config.yaml
image_size: 64
horizontal_flip: true
fused_qkv: true
qk_norm: false
moe_every: 2
experts_per_token: 2
width: 128
muon_scale: "original"
momentum: 0.95
nesterov: true
adamw_lr_other_params: 0.0021
max_grad_norm: 1.0
epochs: 12.0
adamw_weight_decay_other_params: 0.05
Rows from block 3 of a small image diffusion model, named by matrix and row number. Rows with one number within an expert belong to one neuron, the router's apart. Each number is 128 + 24 x the weight over its row's rms, rounded and kept within 0 to 255. All counts start at 0. Numbers have three digits each.
Before each expert's rows are labels from the 100 images, of 14976 (inputs lightly noised), where the router gives the expert most weight on average: "patch colour" is the nearest of a few named colours to the mean colour under the peak. Only what is clearly more common there than usual is listed. The data: retinal OCT scans (Kermany 2017).
# router: router (model.blocks.3.mlp.router.weight, 8x128, trained with AdamW), inputs 0-127
# up: expert up (model.blocks.3.mlp.up, 8x128x128), inputs 0-127
# down: expert down (model.blocks.3.mlp.down, 8x128x128, transposed), outputs 0-127

# expert 1
patch colour: grey
router.1:115126168143101134111167117145113127169127151108123095123145116128126122093120090083150102130111157150117147117124136113128146108130175120153129156138092157115165165107100132161108118104101128110142132125118133102096133065109139076107200138129144114150107065112136113147139109111131199141125079135102126147105080152139124136131098155150139124112134147101138134141083135155135128133100
up.0:107098101145215121103128114145132150142081125113136148117111132115149121114136131139124099156134106111110208109104156165158133129184122112114072131113148108140115095142133175128104147111132109160163119135146119125094142148119086149132143142118134099096140081134141133128161123129126086101126136138135151141140125126138117129130116147145132148137097113126157121115133154214118163097112
down.0:121143136127088102136127140072165166141127119128117147124136123140149127127118097108118120136199109118128204132125161147048197153185105130131119106138144121126137114134112122123133117148135131133084115137094113166132141141145149120132084121124118168121133218112108120119139125115122136118151119146126142176098112129142133140141116119132078134143125149103128124152107139126101114106141
up.1:080131121090083130139119137125118120166141124122134113079154153135109130128147132109115112122131134120090192111156151111136186107092121111139150121149177105140150154129126135163157109148118150105131102088143136140131127140071144105096113156143084127148138158138108117130127187133121114115131132098128113152154139113156112184117090162125113165144083173144137171126113139160101098122125
down.1:148133124090118128138140111139109107183092135169114140118162113114114140141112175155091119168076114161122120125088083116135109124176125123132093114097123131104102135141150158129117139150107155129136134102121158100107131131122106140147109117091142110158128180168116114119144130225154079145130141138153129111118131073111142119145111119138101152136142147124101140143091130164106141104134

# expert 3
patch colour: grey
router.3:178111153142138154117129126142146161134140128133121082124141129144140122137132149133084081133120142130056155104130140145121134112145133134141146160133128133077108133114142136143127127136125149126095130134155040078139129100122130141115129124164165109179133146121194150141140121073158110143101126149124111099145122121103094139144118118112184098108133133088105154166119131103121119101163
up.0:129148125136110148112124122105153111177138094106177125133171095147107115149111131088122130114128106130108121127120129161118138132143145136122114120132141133130117143156125156165202163174058097106151120144152140108127116117122106100102130130125156133141107132107111117144152130130125136168122118115134192098094064107137113107102138084102162179125121127147114162101151117117187108139156
down.0:136137120150127145117107123106100130167153178135164142147177139162149106140146125085124123112152096121122138170134103121153181155162156108146120129115119143140160120160129163098200100087088102143121132117132119136153119101114113145155086143129102126142124136142099105121124097136101125175147142131127100091166178136145115136133148103118124144136138127140152073072119107151092153153122
up.1:150101058159146095135153116083157143110152089094153107114153116114142121147115143126119135157137140140140161114075138156106131114111164120140150111092136123115084121095131145138120140098120142155063083147157095155076129135139088104136125113123125151123143136139130103097122122144112071131118162147105130150096136156126111135204124118171108112170133127120141121127130156109124117135136
down.1:151108134156150166133117115103115131119136104111113121118140123163130136125128173145095123128096108110158081106152118127120097141122144127107073109106112120143161153128123132128133098132116150106038127184123111116140124114140136141103097136171138141125097139140104137133148115123123126106106122102129102229143124140144131105076125145150110138196133131132149158133098129079128115109142

# expert 7
patch colour: white
router.7:103128154112075158115131122168147124169135171130116091114103100117114147138108125094131100158111106150099171134150151088101124097123174125142122148130081120122110143114098141166120134143114107085121119106106099118118148093107100091139198121116155128151116115123145161140096107120136182139132097135120100151123088112119090159157101129174115129094105132127157118122091095138126102139121
up.0:104123073098118146093133147101136184128115121109133092110157125126103122089159154134141137179114112132146150111139128142124114135122136111102053104169187120171127123132130162166113156136126102126127118093124128091095121137121110100111141175117109089124104126126182139158156120085135111111136125129126112171152139114165163155107127179149148108104128098113145097123099133147127119134138
down.0:151139143140162088060153119136128130134122102110133109126105148109148116127079152096117133135151139107165117136127083146130148166098100119126101154120173127187135101134117102116153105123134116126145118119120162146140144122127157118134105099142133101123103133111103131137111174059146102169134140152116093157072127139143144128180115084136157116150139111152136144135084163100101118094155
up.1:088106093130145159088144121084161092143123126130109129089139106092130101133100128160118111117124140101089156124139156115147185156105098152153205133117181137116134112140125124125088144112117146116098148142146146126090131125111128134147134169080122103134162140086125134131132109131136185123107136136146148128135113090137128095138059120117145156114111092156137120081152128137129113138112
down.1:155144163131117135137134124126092119126141130144122102127129095171086140101104159128085113117177153129135062112130118128142123114160138112162111095138072130138130137132117109145137151171111124154125113147135139133089124153132138111118060106130147129171144137119091118133092108144117140130143129099130161199147128145094138180102137092116154151120109127204153111165108113136142124127138

# expert 0
patch colour: grey; white
router.0:116113105164093157084136140090122162136150149109132079172113127109139116104119115110133102126118111119056194097161162112122119137134138113116147120090123103091135140135132194129131077141121140096193117077140134108150112129133123120135165098138157110144120135125150146136149122111141136129115140156151123138119109132105151110156123121114086162088137166124155145117120107108107153157101
up.0:131108112096084114140101133121174173138130127119107122131135065142120103139130121161151125124140121151109145108122135118132156103131127133121153078107119084151133131092111162172116102111093085114184150115127128157138116096101094129135104124125148100136109171143114131120154144100135183112132133141152100102109103109168131037144095134126090132128136160118155116156108135117129164121137
down.0:160106134131173109155104117118113060133085123115117141136142134161148130131126145116084136136115130153114134144142130127119114171121130112136157071119107153138106114072135127083133138118130110106043101117154120123090134128126110134144112097118121101082122141131116124111170117146110192127100155129150133169164140115159118112164123146101156165127116142102107120134117170147144079113108
up.1:105130118169127149163157102151103142171153167127167130118126098112101100124140204122136167170134114154130162110139135093154142153089138125097157169121147088119084152144148157120163135146123100141121086145164101115129167142164146146142132143110137163143116115098140148125107101108124127126109135124102120161151140090140128130111117132174131144102101094167128151094116102125159150156118
down.1:162124095108098130116133144064119122127153126150107123106140142118146164100118092118138126151189107158103163091117090162112129125137114135098187156123118171114121144125095105092116136109144131098144099149119129130149128124138097143116114138108111153121159111107158138172147117136118126114145131133149147089166126109131138149110157103173134147131143130170086137143191086090173134140093