Weights of a small image diffusion model.
Training: muon at rate 0.034, 9200 steps.
Rows from block 4 of a small image diffusion model, named by matrix and row number. Rows with one number belong to one neuron. Each number is 128 + 24 x the weight over its row's rms, rounded and kept within 0 to 255. All counts start at 0. Numbers have three digits each.
After each neuron's rows are labels from the 100 images, of 14976 (inputs lightly noised), where the neuron reaches its highest value: "peak at" is the part of the image that holds the peak. Only what is clearly more common there than usual is listed. The data: retinal OCT scans (Kermany 2017). In brackets: how many of the 100, against the usual share in percent.
# fc1: MLP up (model.blocks.4.mlp.fc1.weight, 256x128), inputs 0-63
# fc2: MLP down (model.blocks.4.mlp.fc2.weight, 128x256, transposed), outputs 0-63

fc1.68:132114122113126119127090120147132107097129095150108117171148108063119125121089142164115129133133120136160129110112128111177126166188082137132121094091091093151111117161093131111106084057158127
fc2.68:141157141142127136143122112130158152109132108105155130088141147155149108102097123143126126097116101105147124091112114145162143155128143148169126119135087163188194129127104108140128164057178099
peak at: top left (40 vs 14.1); middle left (29 vs 9.4)

fc1.18:060135084135122126091143146115143155113136159090155111131109100117114129146147127103116111130134145104146188101144120150124113108104127135127122093109153123090062155117155141157144114131133107
fc2.18:180125134133133126144155140130091137142142126125147139128125153151110129128125108134149099119107121155165149112150130143096171132114148126087163136129140141129101089112133156165120133138099087
peak at: centre (58 vs 6.2)

fc1.239:163155145106130061128122132152116093199131141144147156111115131145136132127080107137115097153131112121092160127106126135101124147169107146158125133125141144089163160182141142113110132097165160
fc2.239:126147079151125110043120133160153145107146181135139142117137099142139145116131135144128119117115132122185108107125105122090113099133156140135074068131126124095106136116135125118135145141155136
peak at: top right (54 vs 14.1)

fc1.180:140105101129136103085137141118122146155160124100144111164100123115164114104138098126133148111126136108120168141175145135116075136137124208104103112145166151144144125172119116113150117087112086
fc2.180:063118153156148123104120129101147109113134128113148100126138102137159090121127141152112148141077136153129136125087053165114051131152098176129120101139206126146116127131135151123123102146121113
peak at: top left (60 vs 14.1); top centre (29 vs 9.4)

fc1.178:159121148108115127090114109114111072124162109130112157096145118123101137117082088110129136115133140121140171124112155131145137142115124116132111130119098149164120139145098125115149160097108098
fc2.178:128143165097124104133143121144149135141121125102105121116100081134144095111147145165176098123098104121102101106129123142151154150131150151139146129111091135169158142171121144144142116109166124
peak at: middle right (55 vs 9.4)

fc1.37:128110122156101151112131136149115168151126144136136095151125102139091116120114125126124089128131089152104135088128122127126120140173084144120089151156068119099130151103127151160131099136120149
fc2.37:148126111104130117100132136153144136117170131117102131160099129124199158131125149116107143124106106133060121120140121089144097139185141133167085186118074168184140113132104123127128124117139130
peak at: top right (34 vs 14.1)

fc1.137:121091120177169145121129142154135177139099130093099118164120120114189173102118119118135110094128095139100154130118085147110105129116128144109132145144095121113111120119158116132126085134088129
fc2.137:138112094131230112157139137141126096111082122120093145108137092131084108137126114122142145129096139134077136115090148121104122134138133118094138123122123133122134112110149142129107112117152141
peak at: centre (33 vs 6.2)

fc1.51:085152136131126096135161149091185119162170162133170132131100089105110159128141115137141118174119134154141142179127168141131160124128155138149147156130145114099138143153124132134126144154152110
fc2.51:151099172158075138100123088094105123131170154110155120106144168127159110137122150135138132126168150109117185098124092134156144124063130127134130132116098108115138147133124121117128175141111104
peak at: bottom left (32 vs 14.1)

fc1.87:172176128133121098111132115154105102170115100112110123100128132129096100075141098093118116135128107197163095150101162094098139125158139113142128125108085119138098106108085128143159105096104119
fc2.87:107133161124102094065170114216120133151140126136141127121121120134127128126141133113138087122085128117128114133155153116178114124216131122122109124130174146134123115101103177106126145120117131
peak at: middle right (41 vs 9.4); middle left (33 vs 9.4)

fc1.192:136171130152136122114143113148139111170127158125142115125089113082119176118115083133103172092128184139123119125120134139132143074146094148146125119131139136091137119157165158111076158072099112
fc2.192:120097116090089113134122150091108173186143136141128133123164122142134158112120141145133103109111073146143095140118130148115113151114153119118122109098109170161110127156090156125127076112117179
peak at: middle right (27 vs 9.4)

fc1.184:127121105101139203130140121140165130128096163103121127084112123095108095142120192153158185128121114086096156143103109126139115108123134111082113134142128125165127107151125113153105143138113126
fc2.184:116101081127107077161110147198127123110074133116106120107150093102149125111141108151152163124101114090139150118127117109154155125135112140117176122107145158111149118139149136120119084101160110
peak at: middle right (47 vs 9.4); top right (32 vs 14.1)

fc1.79:118099198135195154116136101146156143098154135083154129109087140094094151109120144109104114162130132134108106120078122138154146101126137145165128106128133154125100115094141116091110131158133136
fc2.79:124114243151134117167135101119097132138176126128126141104108104101111133126131095138121128127110119130074113147100128145121119121148128133144146092107113120120086112123113148112149118133166144
peak at: middle right (53 vs 9.4)

fc1.110:093154171107166146147127112163137083130120115157149144122131109106128118116134095117125113107128126142120077119108135143100141160151116096127057196122111108139127124111113112159134131130099101
fc2.110:155109124159172124119128173128122097084061128119135127097136121131086148102142101126114137121142117137103068119092125129106132131132110118108077066124121113112126150118133103113115117123123124
peak at: middle right (28 vs 9.4)

fc1.163:125124121148167152095133125145111091087102092123125142142143130107112167128123113095147127098128151154125115102098124153161134107182152114115147132147137154166088112120132165123106117098096108
fc2.163:134120123111085120087107117128153156149145123163121109110110116140089129124144158110173129114070114128090128136116129111175139124096145126124150144129154104133121141108118144136122161115128126
peak at: centre (56 vs 6.2)

fc1.7:140137128094120127087117109118150129119123113125126119166116110112143096144127091152092100115130133153074213101152117140088094120194131133108124170120142149128116081126139133172115116105116115
fc2.7:173133137124136144120106123062094103138140138115128129129116162129152091129125153094085116122082119138076070152135146129183116123117115115118102074112194082106118120148119109131141121145083123
peak at: bottom left (61 vs 14.1)

fc1.103:143118115109171111088127124104119127179142153093125092127110091151183141072095137131134118164126129135106111144102139129096150117119138162117177159114149158106132166157115108118118137129124128
fc2.103:113130119131157111087161109125100138079138145123134159123115158128078125120118099138123080115112135124108120070136130099125138155150162084120135124082137106113148181107105160142133127091190138
peak at: top left (39 vs 14.1)

fc1.233:128179143085126154134116137140120141107113131084135115127115099111103076137135179104111113137130140164124147100132140104141145165137146110140137100153126141175094126142144107119119148144131146
fc2.233:136161158082129138107131127137138128147139177085093136160150118134106173142116131175093094175127124130141129147133129099073125156141137160097144088145153152133087134121136145124134148096132150
peak at: middle right (31 vs 9.4)