config.toml
arch = "dit"
mlp_ratio = 2
head_dim = 64
fused_qkv = true
inner_norm = false
moe_every = 2
width = 128
nesterov = true
batch_size = 128
epochs = 12.0
adamw_weight_decay_other_params = 0.05
Rows from block 5 of a small image diffusion model, named by matrix and row number. Rows with one number within an expert belong to one neuron, the router's apart. Each number is 200 + 30 x the weight over its row's rms, rounded and kept within 0 to 999. All counts start at 0.
Before each expert's rows are labels from the 100 images, of 14976 (inputs lightly noised), where the router gives the expert most weight on average: "top examples" is what is common among them. Only what is clearly more common there than usual is listed. The data: retinal OCT scans (Kermany 2017). In brackets: how many of the 100.
# router: router (model.blocks.5.mlp.router.weight, 8x128, trained with AdamW), inputs 32-63
# up: expert up (model.blocks.5.mlp.up, 8x128x128), inputs 32-63
# down: expert down (model.blocks.5.mlp.down, 8x128x128, transposed), outputs 32-63

# expert 1
top examples: finding: normal (85)
router.1,244,182,148,137,191,160,187,241,207,210,242,181,177,186,213,202,151,210,259,161,172,169,211,223,204,257,203,217,243,180,190,214
up.15,221,203,188,191,224,184,216,191,181,198,206,140,227,200,195,190,172,218,253,186,210,192,199,192,215,249,214,179,227,192,233,189
down.15,229,193,232,186,209,205,209,176,198,192,214,237,171,228,185,250,209,176,144,183,182,237,257,203,216,220,188,198,204,202,169,183
up.16,228,209,202,244,212,209,237,214,221,265,168,167,135,200,210,194,170,189,199,158,203,167,202,261,220,196,179,171,144,230,239,216
down.16,215,233,178,170,196,264,184,203,178,205,223,132,128,207,129,198,186,229,187,218,218,229,179,186,201,220,148,168,213,237,235,202
up.17,155,152,174,237,201,193,296,203,252,221,209,228,184,170,134,203,221,239,165,277,217,268,242,211,209,208,201,213,175,231,172,226
down.17,201,181,184,282,231,199,288,193,177,192,203,168,204,243,195,182,207,215,268,201,192,204,183,238,264,212,223,189,219,223,216,210
up.18,198,219,245,203,180,234,217,170,156,214,159,203,187,189,173,260,204,175,202,159,190,194,141,148,224,184,262,184,195,212,206,199
down.18,212,185,187,179,193,252,163,145,226,206,157,172,198,147,228,240,208,244,239,169,205,211,176,151,208,206,256,215,199,191,188,198

# expert 5
top examples: finding: diabetic macular edema (81)
router.5,214,217,194,186,239,193,196,226,133,190,152,186,169,229,194,245,137,192,274,223,214,203,153,209,189,201,184,183,210,214,163,206
up.0,206,244,248,185,243,169,228,217,160,232,192,184,272,171,193,186,198,196,219,199,193,224,154,208,198,237,201,168,173,153,188,142
down.0,169,173,207,206,156,173,204,198,228,194,175,216,140,207,251,157,168,204,155,205,185,193,178,257,204,211,176,245,220,251,255,161
up.1,241,216,263,168,212,141,192,162,152,196,205,213,202,201,237,295,181,224,195,216,238,194,178,206,190,278,205,217,222,156,190,171
down.1,198,207,162,184,197,234,194,198,218,204,180,191,195,225,213,3,158,205,231,163,232,197,180,233,198,201,208,192,195,236,198,201
up.2,236,258,204,227,136,199,165,168,224,187,205,156,167,215,222,213,230,213,163,194,200,211,230,209,202,180,193,209,179,172,179,220
down.2,256,184,215,214,237,213,238,205,229,189,138,188,218,240,192,208,247,233,161,206,261,187,267,215,210,155,209,197,222,248,186,191
up.3,254,229,187,252,155,160,270,189,168,231,207,193,156,166,178,206,217,203,256,162,234,186,144,176,209,202,208,157,206,194,213,190
down.3,187,184,207,175,131,197,140,194,143,178,162,180,194,166,215,160,182,201,222,226,209,180,233,201,203,188,182,209,200,193,217,210

# expert 7
top examples: finding: diabetic macular edema (30)
router.7,150,181,266,218,190,188,206,235,201,191,217,190,206,212,144,241,150,183,224,196,205,173,230,229,233,212,163,161,180,253,173,205
up.15,190,214,196,206,196,204,222,229,273,245,195,244,133,202,187,180,202,185,187,178,225,175,192,216,188,218,130,180,181,201,173,158
down.15,210,215,171,162,171,202,182,250,157,230,193,224,150,205,269,252,197,191,230,187,194,169,216,230,195,183,202,186,178,183,194,230
up.16,225,227,198,248,187,140,184,192,199,194,208,149,143,152,195,207,195,155,240,245,164,224,221,214,176,147,188,208,186,197,199,184
down.16,230,204,169,229,167,157,216,201,173,202,249,189,210,290,225,199,227,265,169,259,249,184,203,192,215,173,161,180,222,212,211,173
up.17,210,203,223,167,219,225,183,195,180,208,226,175,208,171,225,180,242,192,204,234,234,158,172,181,204,164,267,186,267,190,194,201
down.17,209,172,144,201,169,182,203,211,168,228,199,187,193,182,200,187,220,221,170,210,212,267,181,217,177,220,243,234,142,179,214,240
up.18,189,182,141,196,233,251,239,214,216,176,171,253,217,175,175,159,226,175,223,226,206,215,184,183,228,209,204,214,203,209,139,184
down.18,206,183,217,124,193,195,254,151,230,248,196,264,211,200,182,201,211,212,180,146,222,212,194,187,159,207,203,175,173,193,172,185

# expert 3
top examples: finding: normal (90)
router.3,193,200,200,75,188,235,170,204,219,189,224,240,188,221,191,193,154,197,207,173,228,164,192,198,178,226,183,200,237,183,236,210
up.15,240,214,168,178,223,233,207,182,253,193,155,168,207,184,185,211,210,202,227,202,159,171,229,216,221,211,217,231,175,196,238,181
down.15,199,224,212,222,179,265,189,182,139,159,187,184,195,222,220,220,186,164,179,195,205,181,212,195,212,218,225,180,244,197,197,148
up.16,159,200,195,178,184,209,222,193,215,230,204,147,170,204,199,256,176,206,199,275,281,242,239,183,184,169,241,218,213,216,198,189
down.16,192,201,173,209,210,196,197,155,135,193,159,257,223,192,188,144,234,154,180,196,196,174,200,242,143,199,202,221,220,173,177,232
up.17,232,215,158,174,192,116,216,218,220,218,166,195,175,222,235,173,157,219,185,186,185,142,198,166,220,190,177,200,199,193,192,228
down.17,183,214,263,155,204,161,194,232,214,183,191,160,160,202,208,220,140,189,172,203,179,237,211,193,209,192,210,229,181,201,223,230
up.18,193,184,188,222,206,246,161,170,163,194,169,167,186,229,224,168,218,253,245,211,225,229,199,202,222,203,234,188,209,190,201,196
down.18,190,200,197,231,219,183,196,198,211,209,221,206,234,151,199,212,186,171,217,200,153,210,226,229,151,214,269,220,198,206,185,220